Weights of a small segmentation model.
Model: 10.7M parameters, 64-pixel images, arch unet, norm groupnorm, activation silu, widths [64, 128, 192, 256].
Training: muon at rate 0.016, 14000 steps, batches of 128, held-out accuracy 79%.
Rows from block 2 of a small segmentation model, named by matrix and row number. Rows with one number belong to one channel. Each number is 50 + 12 x the weight over its row's rms, rounded and kept within 0 to 99. All counts start at 0.
After each channel's rows are labels from the 100 images, of 14976, where the channel reaches its highest value: "responds to" is what is common among them. Only what is clearly more common there than usual is listed. The data: Sentinel-2 satellite tiles (TerraMesh). In brackets: how many of the 100.
# convs0: first 3x3 conv (model.enc.0.2.convs.0.weight, 64x64x3x3, each kernel summed), inputs 0-63
# convs1: second 3x3 conv (model.enc.0.2.convs.1.weight, 64x64x3x3, transposed, each kernel summed), outputs 0-63

convs0.20:67 51 55 66 61 81 60 74 40 46 42 32 35 35 33 70 69 55 50 35 48 46 48 47 53 53 52 61 41 51 55 52 45 47 47 45 45 53 49 46 43 51 46 20 59 76 66 63 45 44 46 64 56 50 56 44 32 47 24 54 57 56 49 26
convs1.20:41 43 66 36 54 41 41 57 52 36 65 37 45 56 71 43 44 46 57 68 52 60 55 47 52 44 64 37 72 32 53 67 46 71 39 40 60 48 36 44 34 46 76 39 29 42 45 40 51 59 32 56 63 39 67 51 41 72 47 57 29 53 67 59
responds to: water (76); main land cover: water (70)

convs0.15:44 70 49 53 59 58 41 52 65 46 65 50 49 42 44 42 55 41 48 38 33 30 51 51 50 53 19 40 29 29 71 38 42 67 66 43 65 58 36 56 44 36 58 48 60 66 35 66 31 57 46 36 61 59 27 37 40 45 52 47 50 28 51 48
convs1.15:42 54 62 53 48 23 62 66 48 67 09 42 58 58 44 50 53 51 49 40 85 41 50 45 61 30 82 56 59 57 43 50 54 40 47 44 51 47 61 49 61 54 39 45 26 37 63 36 55 50 38 44 47 48 62 40 46 49 45 47 43 59 51 45
responds to: built area (82); crops (79); main land cover: crops (49)

convs0.24:48 33 30 34 40 49 63 63 48 57 71 48 50 57 56 40 48 67 55 55 68 55 36 61 58 43 38 37 33 33 53 39 47 71 55 39 26 51 48 42 45 56 51 60 39 26 54 32 51 42 54 33 33 70 65 51 41 32 49 68 46 56 39 31
convs1.24:61 48 56 43 42 51 53 51 51 51 41 48 45 52 76 55 41 51 67 38 17 51 53 51 51 62 26 53 48 20 67 65 42 52 54 41 71 42 35 69 58 41 54 36 51 64 60 56 61 52 48 45 55 23 52 64 56 24 51 32 41 51 38 53
responds to: main land cover: water (40); main land cover: bare ground (27)

convs0.22:55 65 61 65 52 53 74 63 50 50 45 46 35 36 66 32 31 50 67 41 45 47 31 59 55 57 57 45 60 56 32 49 45 43 55 42 56 56 29 38 49 42 38 44 51 70 43 39 59 63 68 52 34 47 71 44 41 41 15 49 38 47 28 50
convs1.22:42 54 43 39 49 51 49 42 50 41 55 41 61 66 28 68 63 27 35 48 43 59 74 40 32 42 61 58 60 22 78 54 61 42 54 63 53 49 59 40 46 35 52 35 41 48 63 42 50 39 40 55 54 41 35 64 37 56 51 65 51 70 72 46
responds to: water (67); clouds (65); main land cover: water (63)

convs0.63:41 46 34 47 63 57 52 48 36 55 42 63 47 38 73 54 29 31 55 68 57 30 25 48 55 47 43 57 37 44 27 51 48 39 48 43 51 25 46 69 42 34 39 61 47 60 54 51 47 63 62 27 39 39 52 47 48 52 66 23 32 48 50 39
convs1.63:34 49 48 46 53 51 42 62 51 50 55 53 52 50 45 28 59 81 45 34 54 00 61 49 44 48 30 34 55 47 50 59 45 53 59 56 45 61 41 56 59 54 57 57 52 40 50 48 53 55 50 51 43 42 56 48 49 58 37 63 63 64 35 55
responds to: snow or ice (56); main land cover: snow or ice (46); main land cover: water (34)

convs0.5:58 55 59 37 32 36 51 35 62 39 64 45 40 47 43 67 54 32 60 38 75 56 36 40 58 69 42 57 50 76 29 52 52 66 43 45 55 57 75 57 46 45 44 61 49 59 46 18 49 76 48 36 48 38 52 40 39 40 42 51 49 41 60 54
convs1.5:52 70 49 56 56 59 32 40 38 60 38 64 51 39 47 34 31 59 48 33 30 54 50 46 47 32 65 34 39 23 48 46 48 40 79 58 61 42 27 52 46 50 41 46 52 43 52 69 41 41 49 60 45 55 28 61 38 27 48 55 50 65 41 34
responds to: water (84); main land cover: water (75)

convs0.39:47 66 42 54 44 61 47 49 40 44 42 36 36 46 41 63 48 45 52 66 67 61 56 47 43 56 58 31 41 50 89 46 58 26 49 36 39 57 50 44 70 30 49 49 55 41 41 38 43 53 33 39 58 37 42 28 70 47 52 66 26 42 61 57
convs1.39:61 56 58 50 42 64 38 36 60 47 35 62 50 64 52 50 47 68 37 47 30 37 44 54 70 43 44 62 54 35 59 46 29 34 66 59 50 37 42 50 21 42 34 66 61 52 34 47 71 56 57 57 38 37 50 84 46 58 52 54 66 51 59 60
responds to: snow or ice (44); main land cover: snow or ice (34); main land cover: water (32)

convs0.55:16 54 48 45 46 47 44 49 49 52 46 41 40 54 52 46 49 51 56 66 57 40 99 64 52 50 59 47 61 56 21 56 46 46 45 50 59 48 55 43 57 57 66 32 42 46 42 52 53 64 57 46 42 32 73 38 44 61 48 49 64 51 48 41
convs1.55:37 49 27 59 58 49 55 55 56 40 48 62 51 49 44 54 46 59 56 26 61 50 04 60 51 50 09 44 46 48 54 51 45 42 62 51 44 57 43 48 46 50 50 58 47 66 56 50 53 49 48 50 55 52 14 59 50 48 57 66 54 65 61 34
responds to: main land cover: water (42)

convs0.33:61 44 47 50 41 51 39 42 51 23 60 49 44 72 76 62 59 61 60 64 41 46 49 54 70 58 33 53 50 45 29 36 49 40 54 38 76 44 35 58 48 39 51 29 36 79 63 47 64 59 44 44 55 63 37 45 39 51 44 32 37 52 44 48
convs1.33:31 59 41 75 61 50 54 39 40 53 61 44 32 46 32 55 69 42 37 55 56 70 55 41 31 23 61 45 39 66 55 52 36 55 63 57 71 56 62 52 82 58 63 57 51 41 26 67 44 56 42 44 45 63 54 52 44 40 45 58 54 53 55 42
responds to: water (69); main land cover: water (45)

convs0.43:63 49 39 36 49 46 52 61 37 48 27 29 37 43 42 80 29 31 57 50 47 41 65 42 42 66 41 54 45 62 44 56 65 50 47 54 48 49 67 78 41 55 44 30 64 38 39 29 30 65 55 57 52 53 53 43 32 56 60 50 59 50 65 52
convs1.43:27 51 71 47 67 36 30 53 47 38 56 42 53 56 56 05 59 80 49 59 26 31 30 57 43 45 58 60 59 32 47 49 41 52 51 55 42 48 38 59 48 38 43 37 45 49 59 55 47 60 45 54 43 41 62 57 59 44 56 64 52 56 52 59
responds to: water (71); main land cover: water (66)

convs0.53:44 44 40 44 52 59 41 61 58 29 52 37 46 60 47 60 56 58 62 54 62 54 84 76 53 48 51 55 63 50 67 62 55 59 56 60 42 73 41 77 46 50 55 44 63 39 34 47 39 65 51 38 50 70 46 50 44 40 28 48 66 65 56 26
convs1.53:51 49 66 53 61 57 48 41 61 54 62 65 39 35 43 52 54 60 47 31 55 51 37 41 68 42 43 36 54 65 38 71 73 62 70 50 56 57 62 43 30 46 62 45 21 68 51 78 69 51 53 42 55 42 45 37 51 63 67 63 38 53 35 50
responds to: water (72); main land cover: water (66)

convs0.7:58 51 36 79 47 52 58 47 31 39 33 63 51 36 48 72 50 63 50 48 47 46 39 37 48 34 39 65 35 48 30 56 44 74 53 46 43 51 47 50 50 46 49 44 46 46 62 38 42 65 66 28 46 41 54 32 20 43 48 17 49 51 57 45
convs1.7:57 49 58 22 58 43 53 52 50 68 60 25 53 47 57 14 50 34 45 28 49 72 41 80 40 60 42 18 49 51 52 57 34 45 33 62 60 63 52 62 40 51 50 51 61 40 56 56 57 48 59 58 49 49 46 36 56 54 46 46 45 37 44 51
responds to: snow or ice (67); main land cover: snow or ice (59); main land cover: water (29)

convs0.4:72 65 40 36 40 64 38 40 36 32 29 48 32 39 32 48 45 32 46 47 49 41 23 45 51 39 41 37 49 54 54 58 58 54 76 55 45 44 42 65 37 74 48 42 41 79 40 51 53 45 55 40 49 60 44 35 37 50 33 50 55 60 61 59
convs1.4:39 29 55 41 56 31 62 71 59 54 40 23 52 65 62 52 50 25 53 22 45 40 81 61 41 78 43 47 50 50 52 56 48 56 46 52 64 66 54 49 57 47 56 49 57 45 52 55 51 43 47 64 45 41 31 46 60 52 58 39 57 30 27 54
responds to: snow or ice (49); main land cover: water (46); main land cover: snow or ice (44)

convs0.16:63 51 46 55 51 53 36 53 41 64 48 36 45 51 47 65 53 52 64 57 47 44 43 75 38 76 61 49 55 32 49 38 44 53 55 61 50 50 64 35 43 31 57 33 56 58 67 34 31 37 51 81 58 55 38 52 58 80 50 72 68 51 62 50
convs1.16:57 48 72 43 62 65 76 65 67 30 57 52 29 49 50 46 64 49 47 49 49 43 64 42 54 46 62 50 56 53 47 53 16 62 29 33 46 34 37 43 57 59 47 41 39 45 60 48 68 63 37 40 43 42 65 53 34 39 58 45 38 69 66 58
responds to: water (86); main land cover: water (76); clouds (38)

convs0.8:47 49 48 47 47 38 35 68 48 53 70 24 43 37 72 53 53 38 74 73 58 45 53 37 61 55 51 47 38 42 72 60 38 59 64 42 55 41 55 49 56 32 45 48 42 56 48 75 40 38 47 45 53 43 27 29 39 64 64 30 39 52 41 41
convs1.8:28 57 40 57 52 40 63 40 56 45 14 65 36 52 30 41 49 60 31 21 74 76 36 46 47 42 58 69 57 42 53 58 74 30 64 51 45 49 45 51 46 54 53 52 60 35 59 39 52 57 47 52 54 51 50 45 64 51 46 53 63 48 53 63
responds to: built area (64)

convs0.58:50 30 54 58 65 54 43 62 52 50 44 29 40 41 56 68 46 53 57 57 58 50 61 49 48 54 31 48 50 38 13 53 52 58 44 35 43 40 44 41 55 60 50 56 62 94 49 55 74 60 34 50 53 29 54 62 70 42 55 60 46 55 43 57
convs1.58:51 75 41 34 64 52 52 52 47 31 52 56 50 44 18 51 40 50 44 65 44 63 49 69 45 46 54 41 51 62 53 29 27 40 32 43 37 69 71 44 60 44 62 34 47 35 33 58 60 44 28 42 60 64 63 49 38 57 47 46 59 68 53 44
responds to: water (72); main land cover: water (58)

convs0.38:54 40 47 49 55 51 40 59 52 53 46 46 44 54 36 55 37 63 41 48 51 45 37 52 65 43 44 52 29 26 36 39 29 49 64 54 62 28 25 51 59 50 42 66 51 53 14 24 48 39 55 30 47 47 45 43 42 41 71 40 48 54 76 51
convs1.38:49 41 49 66 48 60 60 38 48 57 66 54 59 63 60 37 61 20 49 63 56 70 62 37 35 58 43 45 53 80 70 52 79 45 50 41 52 67 48 69 67 47 49 49 55 43 48 48 51 56 44 53 47 55 60 41 61 54 24 65 54 38 28 42
responds to: snow or ice (47); main land cover: snow or ice (37)

convs0.36:63 57 68 45 54 55 42 50 35 39 45 39 47 57 46 56 49 40 37 49 46 55 44 64 57 26 47 40 46 25 62 42 53 53 57 44 61 71 51 75 60 44 62 41 38 65 62 46 60 39 64 57 60 25 43 57 66 75 35 37 43 26 43 70
convs1.36:37 61 31 73 35 63 57 62 60 51 50 76 43 34 28 46 44 61 48 55 55 44 51 39 42 57 54 34 53 79 42 43 36 38 56 66 57 42 62 26 34 46 27 64 65 45 37 53 41 47 38 35 53 62 53 59 42 48 56 63 47 69 46 44
responds to: built area (88); crops (81); main land cover: crops (41); main land cover: built area (33)

convs0.51:75 45 74 60 53 56 46 70 55 46 46 34 53 42 38 37 55 40 38 55 48 40 58 57 46 49 47 55 56 43 55 60 52 35 34 50 54 40 48 57 53 66 44 40 54 66 59 85 50 36 37 57 49 46 44 35 52 56 48 66 66 93 42 38
convs1.51:46 52 46 37 57 65 60 36 56 23 43 76 45 50 38 60 42 48 77 26 44 43 51 32 49 40 66 64 50 47 53 59 59 55 57 38 54 48 31 24 33 35 77 48 36 61 52 49 58 55 60 46 64 51 41 64 45 35 49 45 39 47 63 36
responds to: water (70); main land cover: water (58)

convs0.13:39 80 69 47 44 60 64 57 42 41 44 38 40 40 39 68 34 43 42 72 39 55 53 43 70 50 58 35 50 64 38 59 54 51 82 65 51 56 48 43 40 65 45 58 57 50 38 49 55 62 35 55 48 70 70 36 51 68 45 60 40 62 37 50
convs1.13:32 31 32 55 57 51 46 36 44 52 52 49 60 70 49 53 68 47 58 29 38 53 46 40 39 44 46 71 75 55 52 37 36 42 31 53 34 31 66 62 66 48 59 25 61 58 70 39 43 62 29 52 38 61 37 46 49 52 64 45 44 44 58 59
responds to: clouds (38); main land cover: water (32)

convs0.30:44 49 35 44 58 40 48 43 50 39 55 43 47 40 23 63 38 57 57 46 60 43 72 40 40 45 77 40 56 43 51 49 76 27 54 68 55 60 51 62 38 49 47 65 37 50 62 29 74 71 59 41 60 77 50 53 42 35 40 54 57 59 52 50
convs1.30:30 30 49 81 30 40 50 37 38 61 59 68 54 44 79 55 47 37 56 49 49 44 38 34 60 52 45 44 29 45 50 38 38 69 71 39 51 51 68 57 47 50 49 43 52 39 48 43 56 31 48 60 54 52 58 62 45 49 53 50 22 26 51 52
responds to: snow or ice (49); main land cover: water (37); main land cover: snow or ice (37)

convs0.50:47 69 59 62 25 37 34 55 61 43 71 58 50 52 57 57 25 50 40 47 64 59 44 42 61 30 40 50 29 50 67 60 44 53 40 43 58 43 47 46 36 56 67 52 52 57 46 49 48 53 36 57 67 59 50 48 59 31 39 14 31 70 57 53
convs1.50:44 31 51 43 55 48 46 53 48 57 55 39 50 55 48 46 56 37 68 31 40 35 65 63 29 61 48 53 45 74 56 37 60 44 52 62 58 84 56 56 66 57 51 60 64 53 64 64 58 56 64 45 59 59 36 37 55 47 57 71 57 13 37 40
responds to: snow or ice (53); main land cover: snow or ice (46); main land cover: water (38)

convs0.21:45 48 52 48 33 66 37 48 61 49 41 60 37 71 45 34 48 29 57 53 39 49 80 62 59 56 54 50 56 20 55 36 34 44 43 51 56 56 56 43 57 54 59 46 62 38 39 39 47 34 74 42 20 50 43 34 45 42 44 27 42 37 53 38
convs1.21:79 43 32 59 57 31 50 68 35 40 59 15 57 39 64 65 49 72 45 55 60 47 27 60 48 48 47 62 47 60 56 62 41 50 48 52 43 48 46 56 42 43 41 49 64 51 61 52 56 43 22 61 62 43 39 59 44 48 39 68 42 68 60 34
responds to: snow or ice (68); main land cover: snow or ice (59)

convs0.0:38 49 57 24 41 37 47 48 65 38 52 54 52 46 53 47 53 39 61 57 51 60 41 70 33 76 61 49 58 72 49 30 44 46 56 79 58 62 58 47 49 45 35 39 72 60 60 56 41 68 66 70 44 62 34 57 48 68 52 59 49 28 51 42
convs1.0:62 60 63 73 50 59 49 62 42 75 49 43 45 49 53 47 53 42 48 23 55 43 75 31 61 28 57 47 52 22 57 70 56 52 58 39 45 48 40 39 49 61 55 47 29 57 46 54 60 33 45 42 49 57 52 45 53 39 56 58 35 84 44 40
responds to: water (71); main land cover: water (64)

convs0.45:50 50 38 45 49 38 38 42 53 48 33 48 46 51 41 36 39 61 42 56 64 46 44 39 52 44 45 59 37 55 45 37 40 71 28 43 56 39 57 53 42 52 44 72 53 42 38 50 33 63 66 42 49 32 47 51 53 50 94 48 85 50 63 35
convs1.45:44 48 41 39 65 55 75 39 52 39 48 30 45 64 31 62 68 16 51 44 48 56 62 49 42 44 57 55 57 26 56 64 65 24 57 62 40 63 53 51 62 37 65 27 50 48 51 52 58 38 34 50 51 49 45 60 41 48 41 46 35 70 47 64
responds to: water (75); main land cover: water (71); clouds (68)

convs0.19:53 37 38 63 49 53 45 52 53 39 44 58 55 70 40 70 60 40 55 48 47 67 44 63 38 62 46 34 54 28 45 37 78 43 58 49 42 51 41 44 76 47 73 62 41 35 45 31 50 52 23 72 45 45 47 70 53 46 41 62 39 45 45 65
convs1.19:57 54 42 36 69 41 63 47 53 55 66 38 43 42 48 47 57 55 57 77 44 47 59 50 60 26 53 54 56 37 53 47 15 63 28 51 58 45 56 55 22 51 36 25 40 47 59 70 60 40 61 49 56 37 53 56 31 58 55 39 44 67 42 41
responds to: water (79); main land cover: water (61)

convs0.32:49 21 46 64 38 74 48 50 57 49 62 41 40 40 48 05 71 46 50 49 51 53 26 41 45 40 46 55 27 44 42 49 53 54 62 57 53 66 53 72 54 39 76 61 52 46 49 41 59 44 37 49 34 47 44 48 47 60 35 54 55 56 58 45
convs1.32:64 55 63 29 69 67 46 54 52 58 59 51 51 46 67 91 37 39 33 64 50 29 63 68 60 52 55 45 61 63 45 47 38 48 72 53 60 44 33 39 50 58 27 43 61 58 53 56 36 45 46 63 48 48 50 48 66 57 60 40 45 41 45 64
responds to: snow or ice (60); main land cover: snow or ice (55); main land cover: water (34)

convs0.34:60 39 49 50 28 58 48 38 53 67 59 49 61 50 54 46 55 50 52 51 47 57 61 59 64 41 37 41 39 47 33 43 61 55 47 27 88 63 51 74 50 69 45 61 61 46 38 26 31 55 40 29 49 46 56 38 61 34 24 49 47 50 54 52
convs1.34:35 61 43 59 66 49 45 56 60 38 63 63 43 54 29 68 47 53 61 57 64 54 46 57 49 43 51 51 43 71 61 50 43 42 82 58 50 49 49 37 58 47 48 50 27 48 46 25 63 14 46 63 39 48 60 66 38 45 58 59 32 37 62 62
responds to: snow or ice (51); main land cover: snow or ice (47); main land cover: water (39)

convs0.41:68 37 38 42 57 51 65 63 35 46 35 34 50 47 32 99 63 50 45 45 45 40 31 42 46 49 39 60 46 50 53 40 59 38 35 54 54 35 50 81 50 51 52 27 41 49 40 34 56 61 57 46 53 58 48 57 41 50 65 45 53 47 54 55
convs1.41:26 42 62 48 55 41 33 51 63 31 51 41 35 52 60 00 43 64 58 75 37 50 46 59 56 50 49 54 59 50 46 59 41 58 55 54 56 58 43 52 58 42 39 52 40 39 59 51 52 46 58 57 49 38 57 66 56 53 46 71 53 53 47 55
responds to: snow or ice (55); main land cover: water (45); main land cover: snow or ice (42)