From a checkpoint of a small segmentation model.
Data: trained on Sentinel-2 satellite tiles (TerraMesh), 72500 training examples, 24.7 epochs.
Rows from block 9 of a small segmentation model, named by matrix and row number. Rows with one number belong to one channel. Each number is 50 + 12 x the weight over its row's rms, rounded and kept within 0 to 99. All counts start at 0. After the name is the row's rms in percent of the matrix's.
After each channel's rows are labels from the 100 images, of 14976, where the channel reaches its highest value: "strongest on" is what is common among them. Only what is clearly more common there than usual is listed. The data: Sentinel-2 satellite tiles (TerraMesh).
# convs0: first 3x3 conv (model.mid.0.convs.0.weight, 256x256x3x3, each kernel summed), inputs 192-255
# convs1: second 3x3 conv (model.mid.0.convs.1.weight, 256x256x3x3, transposed, each kernel summed), outputs 192-255

convs0.11 132:59 47 53 55 55 69 41 39 58 49 49 55 47 53 61 46 61 54 52 77 43 82 56 50 47 45 40 59 51 49 47 47 56 75 36 54 56 54 55 51 40 62 50 52 54 61 46 55 26 53 44 46 60 39 60 56 48 54 50 50 53 51 53 42
convs1.11 153:61 48 46 36 64 60 44 66 42 43 55 54 31 38 42 54 34 47 61 30 41 49 55 49 46 45 48 53 49 53 61 43 46 59 68 57 56 55 59 40 49 53 64 56 56 74 42 39 74 32 54 53 44 36 37 54 52 43 41 58 31 58 37 59
strongest on: main land cover: snow or ice

convs0.159 087:37 57 56 60 68 23 47 55 51 59 54 60 41 47 44 53 76 60 44 38 56 51 56 54 42 47 47 50 58 46 59 41 52 35 61 45 52 36 34 50 35 34 56 55 58 44 42 49 54 56 44 38 23 54 46 57 47 50 63 44 57 52 58 57
convs1.159 058:63 54 35 56 28 57 45 53 38 42 58 55 47 51 49 62 44 47 58 54 44 31 46 57 49 32 36 39 33 58 52 61 48 62 39 40 50 60 46 58 50 60 45 50 53 78 50 48 56 54 43 67 76 53 44 45 51 47 30 41 50 58 46 43
strongest on: snow or ice; main land cover: snow or ice

convs0.176 126:54 59 49 48 35 84 61 48 46 51 39 49 63 42 84 47 35 48 68 34 50 19 57 49 55 66 63 43 50 44 43 45 44 59 28 51 46 45 72 37 63 46 49 50 50 37 52 49 39 49 65 71 49 63 52 47 52 45 54 39 45 51 48 49
convs1.176 138:52 32 25 29 63 31 43 47 50 51 43 35 50 52 34 60 47 50 46 67 40 49 54 41 39 48 41 58 46 49 55 69 26 38 52 53 62 55 16 47 38 58 52 47 43 38 52 51 47 31 51 29 41 37 51 39 48 43 57 54 44 48 59 53
strongest on: crops

convs0.231 146:61 34 53 48 45 55 49 46 58 54 56 49 29 49 71 52 29 45 42 25 46 63 42 50 50 54 63 55 50 22 52 65 49 39 19 52 52 55 59 44 54 42 48 49 47 46 61 52 41 48 56 51 60 38 66 47 40 54 49 54 49 48 51 51
convs1.231 094:58 71 45 40 41 46 70 32 41 36 49 54 59 46 59 42 52 47 38 54 46 41 49 45 74 54 39 56 44 48 56 37 40 55 63 51 39 26 29 44 29 55 49 51 42 37 29 33 36 53 52 42 37 66 31 46 52 66 29 51 38 51 43 51
strongest on: clouds

convs0.157 078:44 27 50 49 39 43 48 59 38 40 46 52 56 46 33 49 45 49 68 20 54 52 37 46 25 55 51 48 50 53 53 31 49 42 53 42 62 54 32 56 29 49 50 50 49 21 58 43 38 47 49 39 46 41 34 46 39 52 10 53 45 51 48 50
convs1.157 043:52 47 43 53 43 49 39 36 46 63 79 52 51 50 64 42 49 63 35 60 48 50 41 62 88 36 51 57 49 46 42 70 50 42 36 43 41 24 64 48 41 53 42 54 53 76 40 52 25 60 48 59 44 66 62 54 48 52 54 50 60 61 43 42
strongest on: main land cover: snow or ice

convs0.120 141:60 33 51 48 39 45 37 57 42 55 47 47 48 50 61 48 63 44 31 57 44 26 54 46 62 64 63 41 42 59 40 75 62 71 37 56 50 38 65 50 43 33 48 48 44 56 54 47 48 45 47 51 48 61 58 45 53 47 45 44 44 54 46 42
convs1.120 186:46 73 33 50 52 41 66 48 53 44 37 34 59 34 39 50 47 54 84 72 32 60 55 45 63 50 46 37 44 45 46 54 45 51 50 49 69 68 37 49 76 52 40 50 59 60 58 37 58 52 53 52 61 39 35 57 47 47 50 49 52 32 41 49
strongest on: built area

convs0.142 119:52 60 56 56 44 70 48 39 51 54 23 55 59 55 64 50 28 52 56 34 54 29 40 53 36 59 40 48 53 65 41 67 48 69 57 50 58 57 57 66 70 30 54 55 54 54 53 56 45 53 43 40 48 26 47 53 45 60 37 49 52 52 57 51
convs1.142 105:42 60 47 35 45 25 44 48 46 50 85 41 42 51 46 59 58 40 58 60 36 42 47 45 62 45 46 35 38 45 53 36 41 39 41 37 51 55 43 60 40 51 49 57 44 72 44 69 76 41 46 61 53 66 53 50 50 45 38 43 24 45 52 42
strongest on: clouds

convs0.7 067:40 54 50 55 46 29 37 54 54 52 52 54 57 53 27 49 54 54 67 62 51 33 51 52 41 42 32 40 54 47 48 41 47 36 53 56 39 53 59 55 49 41 52 49 52 37 53 55 26 55 38 48 58 55 41 54 58 47 23 43 54 46 52 54
convs1.7 037:50 42 50 33 48 35 47 47 62 43 51 49 32 52 37 57 60 69 33 43 48 43 42 45 34 46 35 50 29 37 51 47 55 45 39 53 49 54 33 53 34 36 59 60 50 54 68 54 46 60 55 43 41 42 41 67 36 38 43 49 61 31 53 49
strongest on: clouds; main land cover: water

convs0.194 127:63 35 49 52 48 44 52 54 60 37 51 49 58 50 58 51 52 50 47 51 54 33 50 50 37 60 41 52 49 61 54 60 43 71 74 54 50 59 58 45 52 58 52 54 47 58 61 53 47 52 45 45 40 66 62 48 58 59 62 46 47 43 53 42
convs1.194 129:47 63 51 36 52 49 56 56 40 57 64 47 47 48 58 57 45 31 61 32 51 77 46 55 58 36 49 46 43 44 53 48 59 40 34 55 48 63 61 52 47 49 45 54 40 47 57 51 80 46 73 54 65 54 43 48 51 55 73 46 44 54 54 72
strongest on: snow or ice

convs0.99 062:55 31 49 51 36 65 43 60 46 44 49 53 46 51 56 51 47 55 40 42 53 34 42 54 36 43 54 46 51 71 57 31 44 42 58 51 33 47 59 57 41 58 53 59 53 31 53 57 12 53 53 37 47 54 45 53 45 41 46 62 54 58 52 53
convs1.99 032:40 77 46 54 45 40 53 47 42 69 64 62 53 46 40 56 51 46 41 38 70 13 60 66 51 37 48 40 48 43 47 55 40 42 58 51 41 49 58 68 38 47 50 52 42 79 37 53 58 51 39 46 30 60 40 48 60 50 50 38 41 63 67 58
strongest on: snow or ice; main land cover: snow or ice

convs0.232 101:53 46 53 47 34 46 51 52 59 52 34 48 62 51 38 51 55 44 25 38 54 51 49 50 68 52 57 57 45 32 43 48 58 26 45 60 44 51 61 55 32 25 52 55 50 30 53 58 26 45 58 56 52 60 52 47 43 51 13 53 47 52 50 51
convs1.232 052:60 21 48 43 33 45 47 48 45 44 42 42 39 51 49 56 37 51 22 48 47 56 53 44 34 41 33 48 39 50 46 34 39 48 40 42 48 56 44 45 39 58 39 54 67 62 57 55 16 58 50 54 49 40 42 59 32 42 35 49 58 42 53 51
strongest on: clouds; main land cover: water

convs0.216 154:54 41 48 45 46 28 46 55 58 45 57 47 48 53 43 46 56 43 38 54 48 54 46 48 38 52 44 50 47 50 57 41 52 47 42 47 56 42 42 43 55 73 50 52 52 36 54 47 36 43 56 49 35 54 45 45 39 52 47 52 47 53 46 48
convs1.216 123:53 67 46 63 32 69 66 41 29 59 54 40 63 39 62 48 33 40 49 48 59 68 48 55 56 44 48 40 23 41 55 41 40 36 41 45 45 41 63 50 30 43 42 54 45 51 44 44 58 44 63 64 61 67 37 48 65 41 59 54 40 53 54 63
strongest on: clouds; main land cover: water

convs0.244 093:50 32 53 49 28 43 44 48 60 55 35 48 61 52 44 54 43 44 25 33 54 44 47 51 56 50 55 57 46 24 49 55 58 32 40 60 50 51 60 52 29 31 52 56 50 33 57 57 30 47 57 57 53 54 53 50 40 52 26 51 48 49 49 52
convs1.244 040:51 23 46 44 34 53 49 48 50 44 42 45 41 56 47 55 42 57 25 51 50 60 56 49 43 35 32 52 35 63 46 28 44 46 37 47 47 58 49 47 30 62 45 53 61 60 53 55 13 59 55 45 48 42 51 61 39 43 41 51 63 41 53 50
strongest on: clouds; main land cover: water

convs0.64 070:42 33 53 55 38 44 53 40 45 51 57 54 46 48 54 50 44 57 46 17 49 18 44 55 71 56 56 57 56 52 56 31 44 34 24 35 55 45 34 43 26 58 52 50 52 49 39 50 47 56 61 38 49 40 44 54 50 46 41 49 52 48 54 55
convs1.64 031:68 61 34 47 35 60 36 60 65 56 55 57 48 59 43 46 55 63 39 41 54 77 66 64 24 37 42 42 42 54 56 51 48 59 26 40 60 44 36 44 57 56 58 50 55 35 39 43 49 53 44 46 38 39 46 47 50 46 27 40 55 57 53 41
strongest on: water; main land cover: water

convs0.5 141:51 46 52 47 42 51 72 34 48 53 64 47 67 48 64 49 51 47 73 39 50 70 48 50 67 47 47 53 49 23 45 40 51 36 62 47 58 31 46 44 36 29 48 48 50 52 55 54 66 46 64 62 70 42 51 50 43 52 60 58 49 47 51 51
convs1.5 198:54 78 57 24 72 41 34 64 59 52 64 42 51 54 43 48 54 66 65 66 56 65 60 34 22 56 38 53 33 51 42 46 59 46 50 65 59 51 40 60 32 68 53 69 44 50 49 35 36 39 37 33 52 36 56 31 48 45 54 55 40 48 54 31
strongest on: built area

convs0.179 077:50 61 54 50 52 24 42 47 62 38 62 50 18 43 31 51 50 53 37 52 47 33 53 52 46 51 48 55 53 62 53 27 52 40 43 49 61 45 39 49 21 45 53 48 51 31 57 47 26 53 46 39 43 58 42 52 42 52 33 49 50 47 54 44
convs1.179 035:63 36 41 49 22 75 43 41 46 38 31 55 66 56 65 56 34 58 55 27 43 64 36 62 47 41 30 46 47 35 69 48 41 43 40 44 39 49 51 48 47 45 49 62 58 57 44 59 22 73 54 58 61 43 40 62 44 44 36 59 63 52 60 49
strongest on: clouds

convs0.32 151:55 62 49 47 51 43 41 57 49 55 54 46 37 46 15 51 34 48 69 40 53 58 58 50 48 56 50 50 47 58 52 50 54 49 56 48 73 30 46 54 37 44 48 50 48 68 40 53 29 48 49 59 48 42 38 52 37 46 32 49 51 49 50 59
convs1.32 146:42 33 47 44 56 49 55 53 59 52 43 61 56 46 63 61 60 31 24 44 51 40 43 53 46 55 51 39 33 54 40 79 62 33 70 36 55 68 42 58 54 50 35 53 48 43 49 50 44 60 47 40 65 58 56 49 39 55 68 50 36 42 58 63
strongest on: water; main land cover: water

convs0.222 042:46 36 49 52 42 30 59 44 54 59 39 49 54 45 43 52 09 51 40 04 59 46 48 53 46 62 53 53 49 39 54 51 46 31 61 48 56 45 47 41 36 44 49 41 49 54 46 51 28 52 46 65 56 24 61 53 49 48 36 52 51 52 51 44
convs1.222 025:63 37 48 45 21 51 27 52 52 55 44 52 54 56 75 55 52 56 17 64 47 44 38 56 51 32 39 43 39 52 53 39 51 46 46 55 55 46 46 58 50 48 55 54 45 65 53 55 00 35 43 30 52 40 61 45 55 28 28 49 45 55 43 41
strongest on: main land cover: water; clouds

convs0.14 064:38 32 52 58 51 16 29 45 56 51 36 55 46 48 29 53 49 57 36 54 50 28 42 56 36 49 44 43 59 44 57 47 45 30 41 40 42 45 42 51 44 45 53 52 54 38 47 56 25 55 48 46 52 53 40 56 52 46 36 41 55 45 55 48
convs1.14 028:57 43 50 48 23 63 54 41 58 45 33 53 46 51 59 49 41 68 23 47 52 36 46 52 32 42 33 49 39 60 47 37 51 43 33 50 53 52 33 35 40 36 64 59 55 44 49 46 26 65 63 46 42 38 47 65 47 32 26 61 60 46 61 46
strongest on: clouds; main land cover: trees

convs0.123 067:41 58 50 48 36 50 60 55 56 68 66 50 36 41 34 49 74 51 34 33 54 52 50 54 52 51 55 50 48 63 56 51 52 73 77 49 49 30 73 65 49 34 49 56 49 43 46 48 37 49 39 35 41 38 60 49 55 53 46 46 47 49 52 52
convs1.123 050:73 40 38 36 60 52 59 37 48 33 36 41 57 53 75 59 30 52 50 48 49 59 54 40 60 37 40 56 34 49 45 33 42 49 40 65 47 65 37 43 25 34 60 49 42 59 62 62 63 24 55 55 64 63 50 37 55 33 53 53 52 34 37 52
strongest on: snow or ice; main land cover: snow or ice